config.yaml
hop_length: 160
mlp_ratio: 2.67
inner_norm: true
subsampling: 4
width: 256
optimizer: "muon"
orthogonalizer: "newton_schulz_5"
final_lr_fraction: 0.05
adamw_weight_decay_other_params: 0
Rows from block 2 of a small self-supervised audio encoder (BEST-RQ), named by matrix and row number. Rows with one number belong to one neuron. Each number is 50 + 12 x the weight over its row's rms, rounded and kept within 0 to 99. All counts start at 0.
After each neuron's rows are labels from the 100 clips, of 14976, where the neuron reaches its largest size: "strongest on" is what is common among them; "loudest" is the band of the loudest frequency at the time of the peak. Only what is clearly more common there than usual is listed. The data: single notes of musical instruments (NSynth).
# gate: second MLP gate (model.blocks.2.mlp.gate.weight, 672x256), inputs 128-255
# fc1: second MLP up (model.blocks.2.mlp.fc1.weight, 672x256), inputs 128-255
# fc2: second MLP down (model.blocks.2.mlp.fc2.weight, 256x672, transposed), outputs 128-255

gate.590:48 40 59 49 53 52 32 43 57 48 41 62 61 64 51 43 35 34 56 43 70 52 33 36 55 63 72 41 53 75 54 39 80 39 66 60 57 44 47 54 57 50 42 56 37 32 48 55 45 43 46 52 49 48 71 34 66 46 59 37 31 53 70 58 74 49 37 38 60 59 39 39 62 40 48 24 55 42 47 63 56 67 42 63 44 53 33 32 42 53 57 41 51 51 27 49 20 14 57 52 42 65 52 53 34 60 47 66 51 77 59 34 47 58 21 35 39 57 43 57 54 62 21 54 52 47 70 61
fc1.590:55 38 51 57 48 41 44 58 47 56 68 26 29 38 33 56 44 57 58 44 42 27 57 43 36 62 44 37 45 42 58 77 44 77 45 37 46 61 47 56 56 64 52 43 43 59 53 39 54 65 53 54 60 65 50 72 27 57 55 74 54 42 37 54 53 68 63 43 30 50 69 36 44 67 50 57 41 38 69 50 51 49 47 32 48 51 55 50 49 50 73 73 41 22 46 45 50 61 27 25 33 39 31 69 53 51 52 51 55 44 25 34 49 36 53 71 54 54 26 59 64 55 63 49 33 57 41 53
fc2.590:58 60 52 65 45 53 52 49 52 56 52 66 55 76 58 48 42 40 44 45 47 58 64 30 42 50 67 40 67 47 41 50 41 45 46 52 56 54 50 49 41 42 59 49 61 45 56 34 57 43 32 54 24 54 33 58 61 66 48 49 64 63 49 54 36 35 36 54 50 54 33 35 55 60 59 39 59 32 56 61 53 60 69 60 74 30 41 63 60 52 63 54 66 65 15 35 47 58 43 49 28 42 80 51 40 48 69 62 45 59 66 59 61 64 56 43 36 42 56 55 40 40 44 73 60 33 56 39
strongest on: mallet
loudest: 500 to 1000 Hz

gate.235:58 49 51 45 38 41 47 35 38 47 45 33 51 51 61 51 49 38 43 42 38 39 33 63 55 57 28 39 53 63 46 37 56 64 57 51 48 69 25 34 38 46 42 51 51 65 53 44 63 38 38 64 70 50 34 61 63 52 57 41 57 44 40 34 48 53 49 34 33 60 48 39 47 54 28 48 30 81 59 52 43 49 44 49 63 42 44 38 49 37 77 36 42 57 42 52 60 43 47 32 25 37 42 42 18 49 57 56 47 45 52 65 61 58 51 61 46 52 30 66 58 29 51 54 32 46 47 50
fc1.235:49 51 71 52 31 61 42 59 55 60 85 46 53 41 50 50 43 49 50 53 32 54 69 70 63 41 50 60 60 45 50 63 52 53 53 85 57 45 58 56 46 62 54 31 27 56 35 48 57 79 51 52 51 71 59 30 26 55 47 55 51 45 61 46 52 56 50 69 43 58 52 34 63 63 44 30 65 34 56 54 50 64 38 42 55 78 74 52 47 53 26 38 61 57 43 47 61 70 41 54 52 84 64 63 53 42 27 27 37 75 40 44 52 43 45 43 53 42 57 34 46 53 41 57 50 51 64 50
fc2.235:57 28 57 33 75 54 29 38 46 39 34 31 58 51 63 54 68 57 53 75 57 47 47 45 63 48 26 51 53 52 60 28 87 23 40 35 24 66 36 43 72 38 49 46 58 61 56 25 35 60 34 40 39 50 29 56 55 51 65 67 79 41 33 55 57 45 44 49 54 43 38 40 53 53 47 59 46 30 43 46 34 45 48 55 42 45 32 45 49 47 57 34 37 35 51 42 51 51 36 32 27 65 53 47 31 48 95 48 52 48 40 57 19 48 48 41 33 46 44 56 49 57 41 56 46 45 40 45
strongest on: acoustic; octave 5; mallet; pitch class: F
loudest: 500 to 1000 Hz

gate.314:47 35 25 55 43 56 47 39 47 65 40 34 39 31 49 46 34 64 62 68 42 35 56 57 71 74 50 72 30 57 55 64 60 33 55 47 52 38 62 37 46 53 45 54 38 53 49 33 54 33 41 35 44 46 64 26 36 63 49 53 42 65 54 50 52 37 39 41 50 55 28 51 57 49 66 44 45 49 42 53 29 36 55 40 39 54 78 47 51 27 46 36 26 34 35 43 51 56 63 31 59 51 40 61 47 48 44 71 48 47 57 52 45 44 48 40 61 55 61 41 44 55 58 70 56 30 51 22
fc1.314:49 56 57 47 58 51 42 54 56 57 58 40 57 66 63 72 51 86 48 36 62 53 52 50 39 56 54 58 55 17 47 41 62 78 45 52 39 57 38 62 34 30 55 52 22 54 60 62 40 47 62 20 35 51 54 44 38 64 27 53 48 54 68 51 47 58 36 47 55 63 63 65 37 48 48 39 48 38 60 46 39 73 33 50 55 54 39 38 50 55 49 55 46 51 54 33 61 53 60 52 56 59 54 57 36 55 29 30 52 54 28 39 34 50 55 48 53 35 49 47 50 78 58 46 54 38 60 66
fc2.314:58 55 61 46 63 54 69 51 60 40 41 63 50 57 33 42 49 32 64 57 52 47 37 41 41 64 47 63 24 46 45 64 41 70 26 47 42 50 56 55 50 47 51 44 68 37 53 36 68 20 50 68 52 23 46 58 61 52 39 28 51 41 40 37 57 52 71 45 59 43 60 43 43 62 32 61 56 53 64 69 52 49 69 59 47 62 48 35 37 55 59 55 65 42 37 61 43 42 59 55 62 49 70 59 40 54 52 52 44 37 54 48 62 54 32 48 54 46 43 50 44 42 56 64 24 57 47 39
strongest on: octave 5
loudest: 500 to 1000 Hz

gate.45:49 42 63 39 45 57 55 60 57 56 56 43 35 52 54 35 52 45 36 54 52 39 41 59 61 31 49 52 27 77 45 68 38 60 43 54 72 44 41 64 69 63 48 37 49 59 45 60 43 51 49 24 62 64 53 48 41 49 55 44 48 72 44 62 51 59 47 41 40 51 48 38 55 68 45 57 43 74 47 49 71 55 45 44 76 62 36 57 58 53 37 67 50 65 82 65 58 61 47 45 46 83 44 37 63 50 65 37 39 47 50 62 54 55 46 62 35 52 37 45 25 50 53 70 41 40 51 56
fc1.45:50 43 49 62 53 33 49 36 57 56 59 48 50 46 64 52 56 63 62 32 16 58 73 58 36 56 55 53 54 83 34 43 46 60 65 66 31 58 52 40 29 53 40 72 75 58 14 35 51 57 38 39 51 55 65 26 57 57 47 50 65 57 58 50 51 66 36 59 45 50 50 71 30 61 63 24 53 52 50 54 58 48 63 35 50 50 46 53 31 47 57 53 49 50 63 46 41 51 60 60 57 21 47 46 40 25 29 26 47 56 38 39 53 48 59 39 24 40 45 62 68 50 48 49 51 52 60 46
fc2.45:62 38 39 37 42 86 58 64 41 34 40 43 49 62 43 63 38 39 41 61 66 24 70 48 53 54 29 42 39 27 44 41 48 36 28 47 52 59 48 46 56 41 59 31 44 43 56 52 51 33 70 68 61 33 30 66 34 54 47 53 34 42 41 53 40 52 56 54 68 51 31 43 72 64 54 44 45 58 45 63 54 49 43 63 49 43 50 59 64 35 45 64 70 53 42 63 57 24 37 41 46 74 44 54 73 49 48 48 34 62 21 57 40 77 64 44 41 46 32 49 34 41 40 48 56 51 46 38
strongest on: acoustic; octave 3; string; instrument family: brass
loudest: 500 to 1000 Hz

gate.631:46 50 34 45 64 43 39 57 17 32 35 26 57 53 60 40 53 63 46 41 33 51 53 49 29 53 59 60 53 56 46 44 39 43 65 50 54 42 60 51 47 30 63 51 52 38 33 44 31 64 54 73 55 30 60 43 60 44 53 62 61 56 38 52 63 58 58 73 58 59 57 34 80 72 55 45 37 77 56 43 66 73 56 47 49 35 61 57 51 61 48 57 49 53 49 50 74 77 45 45 64 56 63 44 63 50 31 50 57 58 79 59 24 63 34 37 57 76 45 44 49 53 38 50 40 58 48 38
fc1.631:21 35 46 64 60 36 59 52 34 27 31 50 65 39 69 32 73 56 52 50 61 43 59 39 50 59 72 50 31 44 58 62 46 33 38 44 45 41 72 44 45 28 38 66 46 59 46 52 46 37 64 31 46 39 64 45 62 47 51 45 73 49 44 61 72 60 54 72 62 46 40 47 58 63 57 59 36 42 43 45 42 49 57 44 55 39 56 52 49 43 64 44 62 62 42 60 63 74 54 45 52 55 62 52 61 65 46 48 61 45 74 45 29 44 45 44 62 61 35 43 29 35 27 67 45 41 51 51
fc2.631:71 48 69 51 54 59 60 56 64 26 48 52 50 65 48 38 58 27 70 54 62 81 31 77 51 50 46 56 63 32 30 37 30 51 51 56 74 59 57 54 67 71 49 26 55 53 58 39 64 77 40 55 50 58 47 48 60 63 77 37 43 43 48 55 47 20 51 59 61 63 38 68 46 51 65 46 59 59 56 33 57 38 50 66 56 55 48 41 40 53 31 48 52 50 48 41 56 58 62 43 52 30 41 35 35 49 43 40 54 39 28 45 63 56 63 72 57 67 46 63 64 77 31 33 37 67 49 53
strongest on: octave 5; organ; pitch class F#
loudest: 2000 to 4000 Hz

gate.223:42 20 45 61 37 50 38 53 65 49 66 71 45 36 52 49 45 63 43 32 67 39 65 32 65 65 61 58 45 42 46 53 54 54 47 49 59 43 50 47 58 66 57 70 61 58 59 59 72 64 39 58 60 42 28 22 71 35 70 64 32 56 37 54 49 72 48 74 44 61 62 62 35 59 39 49 42 59 48 47 57 56 15 42 51 54 50 55 46 42 33 51 49 51 40 77 58 32 40 53 60 62 51 33 31 73 64 59 44 40 47 38 52 72 48 33 43 72 54 61 50 60 53 53 41 61 56 51
fc1.223:55 58 44 43 71 48 57 58 39 26 51 40 46 69 37 62 44 35 46 43 39 95 30 44 54 64 29 48 55 71 45 39 53 30 35 33 66 44 68 51 53 32 58 67 38 53 34 54 34 63 52 66 61 61 52 52 48 37 38 38 59 58 37 46 56 47 37 41 45 41 45 39 46 44 54 61 39 39 53 45 86 43 69 67 60 53 57 49 31 49 55 60 42 58 53 47 55 54 46 39 39 51 40 64 46 58 58 49 53 59 53 65 54 47 48 56 47 36 49 76 70 66 24 75 67 51 48 57
fc2.223:34 29 54 25 46 59 51 64 42 46 49 58 37 57 60 37 44 47 67 50 38 41 65 59 53 46 55 66 45 64 39 62 35 52 49 66 50 61 45 57 54 57 39 50 86 41 63 40 64 49 52 54 55 42 51 49 49 56 64 57 39 76 67 55 37 52 61 40 66 54 40 46 52 61 52 46 33 34 49 55 42 45 32 63 70 44 38 65 35 35 45 55 49 47 86 48 44 32 59 67 46 55 43 39 46 57 51 66 33 52 47 49 70 49 61 59 41 54 65 52 54 44 49 48 35 50 47 72
strongest on: octave 5
loudest: 500 to 1000 Hz

gate.116:62 57 53 34 35 47 40 42 69 66 30 46 54 50 60 54 57 40 57 28 52 56 59 37 37 52 56 47 54 50 47 63 57 64 54 54 56 35 49 58 57 34 34 45 33 60 68 54 66 57 38 23 19 39 33 37 79 47 53 59 45 60 63 55 40 58 40 49 54 55 59 56 48 37 52 53 73 54 63 21 41 62 38 79 52 43 56 42 42 42 45 36 42 36 46 39 49 22 57 32 56 41 51 51 63 59 53 45 59 31 51 47 59 51 51 54 24 34 52 37 66 62 37 46 66 31 45 58
fc1.116:48 65 53 23 52 55 76 51 51 16 42 54 32 56 42 56 46 56 66 41 54 60 45 51 41 40 42 31 46 28 51 54 71 47 45 43 66 41 46 42 52 40 41 54 52 41 54 51 62 47 71 28 55 39 49 49 39 60 58 37 68 39 62 69 61 44 61 56 44 68 56 47 65 40 55 45 59 31 49 29 61 55 41 54 65 47 54 62 44 30 49 41 41 60 50 54 75 26 26 73 66 59 44 45 68 47 65 59 59 52 62 41 71 45 60 60 37 48 39 54 61 49 41 56 65 36 45 56
fc2.116:34 70 39 48 68 48 45 55 37 74 39 60 53 45 31 51 48 63 48 49 53 60 46 34 48 47 42 53 57 68 59 53 62 58 58 56 57 52 58 45 59 62 51 56 57 47 72 62 47 54 62 50 51 27 47 44 60 58 44 53 63 48 44 42 43 50 52 42 56 63 56 53 43 45 45 42 48 62 44 37 45 63 60 52 50 67 43 61 54 68 69 53 82 58 55 52 63 71 70 48 38 35 34 50 60 57 34 46 35 43 51 54 48 54 54 55 63 41 59 41 41 69 47 80 41 44 55 31
strongest on: pitch class A#; octave 4; note: A#4
loudest: 250 to 500 Hz

gate.4:64 45 34 55 43 27 66 73 64 75 26 40 38 51 35 65 44 49 60 60 40 44 57 33 43 48 60 61 34 47 67 42 51 38 42 62 54 61 46 61 42 72 37 19 66 53 66 58 60 49 45 50 59 40 50 48 47 41 50 47 27 61 53 60 44 73 52 53 44 51 46 67 66 61 44 48 69 26 50 50 48 54 53 56 62 44 49 39 74 53 43 30 43 53 51 51 29 58 53 35 80 61 28 34 52 52 40 42 77 37 69 41 45 40 48 48 53 64 43 39 64 47 57 58 58 32 68 35
fc1.4:47 56 48 65 34 41 53 62 57 32 65 53 56 36 52 62 26 49 66 34 51 52 42 45 45 49 45 41 62 29 71 50 36 52 40 55 59 52 54 42 64 46 33 53 25 29 24 48 40 51 60 56 49 52 53 41 39 54 60 48 70 39 52 50 49 51 43 55 58 68 77 57 58 48 40 50 45 33 44 54 35 57 44 57 61 53 41 46 33 31 56 54 61 64 31 39 53 54 65 33 52 75 44 61 56 52 61 35 53 56 51 66 41 46 61 76 55 54 75 41 54 24 53 47 49 46 65 69
fc2.4:48 52 63 42 49 39 60 30 52 66 51 64 47 40 77 38 56 42 56 66 32 47 62 51 41 54 46 61 49 46 46 30 62 56 47 45 34 62 53 63 56 48 69 51 66 58 74 53 50 74 50 50 45 38 40 48 53 26 37 19 35 53 46 64 57 61 42 49 31 54 45 48 59 33 40 74 76 47 45 80 84 54 61 35 50 49 51 47 49 49 52 34 66 34 59 65 41 74 62 78 62 40 51 50 55 66 40 63 51 58 46 56 76 43 30 26 80 43 52 71 25 60 47 72 49 37 33 44
strongest on: acoustic; octave 4; brass; pitch class: F#
loudest: 250 to 500 Hz

gate.545:52 43 40 56 43 19 36 45 60 39 44 32 76 35 57 80 56 26 88 58 54 46 53 55 37 58 67 50 58 56 35 30 50 33 70 59 44 64 42 41 55 35 63 58 52 55 68 43 44 61 47 36 58 52 61 66 64 45 47 37 62 52 43 54 61 56 52 42 53 45 59 41 41 67 63 58 77 59 50 51 48 60 36 35 58 50 60 58 63 33 80 53 46 57 48 68 46 41 51 67 46 36 57 54 46 50 85 68 50 47 50 49 44 35 34 50 59 59 52 39 57 33 47 57 48 44 64 46
fc1.545:56 44 42 49 49 65 48 58 54 55 50 48 49 16 63 73 37 50 67 48 50 52 39 58 45 39 43 44 51 67 61 22 51 47 68 42 54 43 45 51 45 38 49 56 35 45 65 47 50 67 62 36 46 45 55 57 70 51 45 46 73 67 42 48 69 60 57 49 54 56 47 36 32 57 60 47 35 74 42 53 34 44 41 42 43 49 53 43 57 42 75 47 50 42 70 65 56 42 46 61 48 12 52 49 59 52 50 58 38 51 45 51 52 38 56 37 46 40 52 49 55 33 66 61 70 61 69 37
fc2.545:35 48 38 46 61 31 35 34 45 57 61 45 53 59 30 30 61 63 54 68 39 70 58 69 34 61 44 64 38 62 54 27 55 49 46 50 30 52 76 32 41 44 65 37 51 39 47 66 36 58 47 56 38 37 71 58 42 65 60 44 61 43 57 54 52 69 53 49 52 37 60 37 60 61 63 57 67 58 61 46 63 40 40 61 54 53 54 69 55 46 52 56 53 46 30 51 40 43 39 30 47 53 57 42 56 47 47 64 24 40 58 57 53 62 59 54 54 50 58 44 73 60 57 47 47 51 59 46
strongest on: mallet
loudest: 500 to 1000 Hz

gate.94:60 32 31 29 68 38 53 52 69 44 54 39 50 58 35 61 44 48 47 45 48 30 60 56 52 54 45 44 64 34 43 52 46 67 51 25 47 52 49 40 58 70 68 52 40 56 51 58 55 49 39 46 50 36 67 77 67 85 58 55 50 64 67 61 48 57 47 30 36 64 50 32 43 61 46 39 69 44 67 49 50 52 54 61 72 57 41 57 54 43 56 31 42 61 60 69 57 51 53 38 38 42 35 52 43 34 39 55 37 52 50 51 65 34 45 32 43 33 55 48 47 43 43 53 50 57 33 43
fc1.94:70 50 65 36 65 51 31 67 57 51 60 61 59 48 51 37 69 33 80 54 34 45 58 59 52 46 58 48 41 51 57 27 58 60 41 43 51 56 43 74 52 37 70 36 41 49 41 38 44 72 41 41 50 60 65 61 68 35 65 54 52 66 51 57 52 41 39 38 31 62 53 43 37 38 55 24 51 52 45 52 36 47 49 59 42 69 40 60 41 54 39 56 47 49 33 74 39 52 48 31 63 54 49 48 48 64 32 55 55 46 46 35 36 43 39 33 36 47 25 43 62 27 48 55 27 47 50 56
fc2.94:54 59 45 45 44 57 60 50 54 35 63 61 38 84 60 50 53 45 42 63 25 38 68 37 43 63 42 37 69 43 79 36 40 62 67 47 45 42 36 52 54 46 41 74 66 53 49 47 54 46 55 45 42 57 66 46 44 46 52 30 55 33 51 49 63 40 64 58 73 39 53 47 48 66 42 65 58 56 42 47 74 48 61 49 55 48 33 33 60 49 43 56 79 61 55 35 41 47 71 72 34 67 61 85 36 28 44 46 36 46 33 44 38 42 63 61 56 47 57 54 40 67 56 36 44 50 61 56
strongest on: acoustic; octave 3; pitch class C#
loudest: 500 to 1000 Hz

gate.608:38 66 49 57 51 58 53 53 58 60 53 39 36 62 47 52 60 53 36 43 43 60 57 52 55 51 43 62 59 38 42 37 63 41 59 65 75 60 55 56 39 48 62 61 48 50 46 41 55 55 36 57 40 50 48 39 49 52 41 64 61 47 43 56 73 61 62 40 33 57 57 59 55 68 63 33 58 49 39 58 57 67 37 55 46 47 43 42 61 57 53 52 61 72 37 48 41 70 60 75 49 60 55 55 59 46 83 43 67 56 52 56 39 59 58 36 36 59 45 62 54 63 37 53 42 59 78 63
fc1.608:75 36 49 70 57 49 56 63 48 56 34 60 14 40 54 65 49 48 66 31 38 66 51 55 40 45 54 51 52 37 34 52 48 43 40 23 41 47 30 47 47 71 57 64 42 42 18 63 52 65 28 37 53 58 63 80 39 46 23 51 54 44 58 67 43 55 51 47 69 50 69 72 35 32 57 60 65 58 77 24 58 40 60 59 44 64 60 50 63 41 71 58 64 42 62 36 55 54 67 37 51 52 50 50 64 56 59 61 64 52 75 67 48 51 29 44 38 61 68 58 40 63 64 56 53 80 78 56
fc2.608:49 46 47 33 28 46 58 33 44 51 62 52 50 51 24 25 62 33 67 50 56 34 58 46 28 62 41 41 50 63 63 38 59 42 49 46 42 54 41 51 47 66 30 41 56 59 58 54 55 38 76 54 56 48 37 39 47 32 54 63 52 26 32 44 49 61 57 65 42 54 38 48 26 75 61 38 29 57 50 65 51 45 41 43 75 50 25 61 56 45 41 44 41 73 42 73 58 52 68 47 50 59 44 47 28 34 26 51 57 69 14 37 57 33 52 56 62 48 44 53 59 32 40 41 63 51 27 67
strongest on: mallet
loudest: 500 to 1000 Hz

gate.182:53 50 49 45 36 43 42 52 55 37 53 27 40 41 52 41 46 35 42 61 60 25 47 25 33 67 52 54 52 44 53 24 56 55 46 56 50 42 82 59 82 62 64 46 45 53 52 59 39 63 49 61 52 31 40 68 50 43 69 33 44 36 37 62 49 67 51 28 49 53 47 36 37 42 50 52 47 52 37 67 57 56 37 38 55 44 47 42 51 28 44 50 59 66 38 55 42 53 39 37 59 57 52 55 65 56 74 56 22 48 26 56 49 49 42 67 49 61 38 42 49 57 28 19 67 29 49 35
fc1.182:74 51 25 26 30 53 36 35 53 70 57 50 49 45 51 66 53 53 38 52 50 22 49 51 36 42 56 54 36 43 48 27 40 59 45 65 55 43 54 59 59 54 45 47 46 48 54 47 46 58 47 43 46 44 58 50 58 38 43 26 43 59 41 51 46 24 41 59 51 52 53 67 40 58 77 50 45 38 60 68 65 43 37 13 54 47 43 43 63 57 48 45 46 57 48 61 64 44 34 38 33 50 55 50 31 49 51 47 65 44 41 62 53 26 51 61 55 33 63 41 64 68 53 36 64 36 43 49
fc2.182:47 47 61 42 53 51 47 72 80 41 52 35 73 33 57 52 39 71 31 34 42 43 64 44 53 43 47 50 50 58 57 77 52 60 47 48 43 58 27 37 44 47 58 60 53 74 56 61 71 48 64 57 51 38 69 45 69 32 58 56 76 48 62 47 64 57 80 29 55 60 51 52 46 44 45 45 45 61 33 56 65 61 55 56 42 50 44 57 47 66 48 40 55 59 55 66 50 33 42 47 67 40 41 36 46 44 51 56 28 32 72 46 62 73 45 50 44 62 48 47 56 51 47 43 66 66 52 39
strongest on: acoustic; octave 4; pitch class A; note: A4
loudest: 250 to 500 Hz

gate.548:55 44 56 68 58 56 70 47 52 47 57 56 48 37 73 52 38 61 66 62 54 55 46 48 44 55 48 30 39 36 45 79 60 49 59 68 21 50 55 37 66 27 49 35 53 60 49 51 54 30 48 36 49 52 41 36 42 48 47 57 57 58 57 57 63 76 68 27 42 47 60 40 58 44 53 44 43 44 56 52 47 39 38 72 43 58 64 45 46 56 70 52 49 77 68 48 34 57 53 39 69 63 55 51 56 65 41 49 60 44 50 58 39 52 39 38 36 62 58 40 43 53 57 35 56 31 67 81
fc1.548:41 56 14 71 62 50 63 57 42 42 60 48 61 34 64 53 41 67 44 47 46 26 62 40 64 48 32 43 39 41 42 55 62 32 36 56 46 36 37 54 64 33 58 44 58 27 42 71 53 43 41 47 56 39 41 42 40 44 71 71 69 43 60 42 50 55 36 48 37 51 58 65 70 61 39 44 57 75 45 44 48 41 50 64 28 46 33 44 55 60 53 36 55 55 46 50 45 67 53 39 50 42 53 44 48 67 31 59 47 75 33 44 51 52 55 58 52 59 52 82 51 58 31 54 58 38 52 64
fc2.548:68 65 62 54 45 44 43 51 51 60 53 52 40 64 67 50 43 41 43 14 35 62 47 44 54 47 50 63 45 58 59 49 42 59 60 65 34 42 32 44 67 59 61 60 47 51 54 26 45 79 35 47 37 65 51 52 31 58 39 37 40 32 46 61 45 29 56 40 57 75 69 18 59 50 35 47 38 47 33 55 55 64 55 52 58 51 69 69 44 38 41 36 14 56 51 74 50 32 66 24 59 50 37 52 41 41 33 59 67 51 41 41 45 37 39 53 71 46 60 26 41 43 52 43 61 86 40 56
strongest on: octave 5; pitch class A; note: A5
loudest: 1000 to 2000 Hz

gate.189:52 50 43 39 62 44 43 59 49 52 61 63 59 40 73 60 34 47 59 46 56 54 47 56 65 76 67 63 75 41 44 32 60 60 27 58 40 48 37 58 53 51 33 42 24 44 49 68 59 44 52 56 53 48 31 59 56 58 59 57 60 32 68 77 51 46 23 42 42 50 44 47 52 57 47 66 49 73 53 41 56 71 31 53 26 61 59 38 49 51 52 48 76 50 26 79 70 38 49 47 44 58 39 55 59 49 37 49 49 62 63 65 44 21 68 61 51 48 54 34 61 33 50 45 43 64 42 49
fc1.189:43 43 52 41 68 51 54 68 62 60 81 65 36 40 43 53 45 44 66 55 43 54 41 46 48 44 24 40 56 49 61 58 30 38 44 61 46 56 45 51 49 45 34 63 58 59 62 59 45 61 30 63 64 51 53 52 47 41 51 24 53 71 55 27 17 72 58 59 41 51 59 52 53 38 63 45 84 47 58 38 45 38 50 39 57 40 45 53 48 34 70 49 41 43 53 56 38 41 35 56 36 31 51 52 33 36 57 51 49 29 59 50 34 44 30 43 79 52 38 44 56 50 47 42 54 44 56 56
fc2.189:65 60 50 69 36 52 53 51 48 38 59 79 51 50 36 57 51 49 53 61 51 45 68 52 59 51 64 58 52 59 49 36 34 64 37 36 63 61 51 54 36 39 58 46 34 28 48 49 43 64 47 44 45 45 53 38 43 52 48 63 50 28 54 59 70 62 50 65 55 43 51 43 39 66 35 48 27 45 40 46 48 51 30 40 69 66 59 62 48 57 58 61 71 62 63 48 59 56 59 46 46 44 45 49 65 55 52 48 35 57 36 53 84 60 57 53 33 38 65 66 42 56 36 77 38 69 55 27
strongest on: acoustic; octave 5; mallet
loudest: 500 to 1000 Hz

gate.646:53 60 65 66 49 36 61 70 48 56 56 26 43 48 23 45 53 52 51 33 39 48 27 52 62 41 62 47 36 48 43 27 62 58 45 40 43 38 34 41 69 39 28 75 66 35 31 61 54 53 51 53 50 40 46 42 72 45 48 60 53 47 17 61 66 49 45 52 30 63 58 59 56 54 18 47 41 65 57 31 66 47 41 63 40 54 57 54 59 68 68 28 73 53 51 65 46 66 59 55 61 62 48 56 48 34 70 49 49 39 37 66 50 50 52 77 48 43 55 39 48 31 58 56 58 43 53 51
fc1.646:57 47 39 51 54 43 49 37 55 29 50 46 56 63 58 38 49 56 56 22 57 60 44 43 30 40 32 40 40 59 38 47 34 50 67 47 62 64 54 62 39 39 53 40 51 47 68 50 53 55 47 52 66 53 41 34 71 56 49 59 55 33 57 52 66 70 55 45 38 56 40 51 55 38 43 47 47 51 40 68 40 61 65 50 49 44 27 69 53 31 64 33 43 71 75 47 55 48 67 64 52 58 54 46 57 47 38 62 61 62 58 55 42 52 77 63 56 72 39 83 29 28 59 53 44 56 61 72
fc2.646:19 65 57 46 57 62 62 41 53 65 64 65 48 49 33 60 50 62 44 79 48 40 47 64 49 54 69 77 44 46 43 49 33 33 52 61 56 44 62 63 43 44 60 58 61 34 51 58 59 51 43 51 44 43 44 77 48 39 40 67 32 72 40 34 48 43 61 53 49 43 54 39 24 55 35 37 60 36 22 50 47 45 41 29 58 59 60 77 61 60 51 79 61 42 44 45 33 42 34 47 43 47 60 50 54 53 55 21 39 27 58 38 51 69 21 38 55 60 46 46 58 42 67 54 42 34 55 38
strongest on: octave 3
loudest: 250 to 500 Hz

gate.230:60 34 42 61 43 71 32 48 68 45 47 44 38 38 51 31 53 57 25 51 47 46 65 49 55 55 70 50 51 55 53 44 68 31 57 45 68 46 59 65 49 76 56 40 67 62 62 73 35 60 62 44 36 62 38 49 53 45 73 35 46 54 60 58 57 58 41 25 62 51 46 43 44 51 46 43 58 54 54 69 45 43 41 48 80 53 54 61 34 61 44 62 75 39 62 55 40 35 81 32 73 71 49 53 67 55 39 35 39 53 43 66 49 59 33 38 43 36 44 62 38 47 50 52 33 68 47 48
fc1.230:45 57 42 26 53 53 43 59 42 34 54 41 49 61 50 60 49 50 52 40 63 58 36 56 56 46 40 63 60 29 79 56 39 38 46 52 51 35 42 40 62 49 22 31 64 50 37 44 70 41 63 44 66 35 58 43 53 66 54 45 63 57 50 45 40 33 42 51 40 34 34 48 51 47 33 37 51 33 70 50 63 60 70 56 63 21 41 52 56 57 50 44 40 62 44 49 61 32 27 73 47 30 44 45 40 67 38 60 71 65 44 35 67 42 56 72 45 44 65 44 64 73 39 60 58 57 39 60
fc2.230:34 48 52 71 55 40 61 44 52 55 31 44 44 21 46 35 31 77 32 49 47 65 58 32 47 42 27 42 41 34 42 41 69 41 49 41 58 68 47 56 42 62 67 63 43 56 59 60 47 63 48 57 45 47 61 38 70 42 42 52 46 49 53 58 48 46 60 56 37 60 39 44 58 35 72 44 47 64 54 52 71 51 40 38 63 39 20 52 65 51 50 46 37 54 54 46 26 64 72 41 55 58 43 43 68 42 52 48 59 51 41 49 43 48 47 33 32 36 49 55 69 24 34 43 72 52 64 56
strongest on: acoustic; pitch class C#; note: C#4
loudest: 500 to 1000 Hz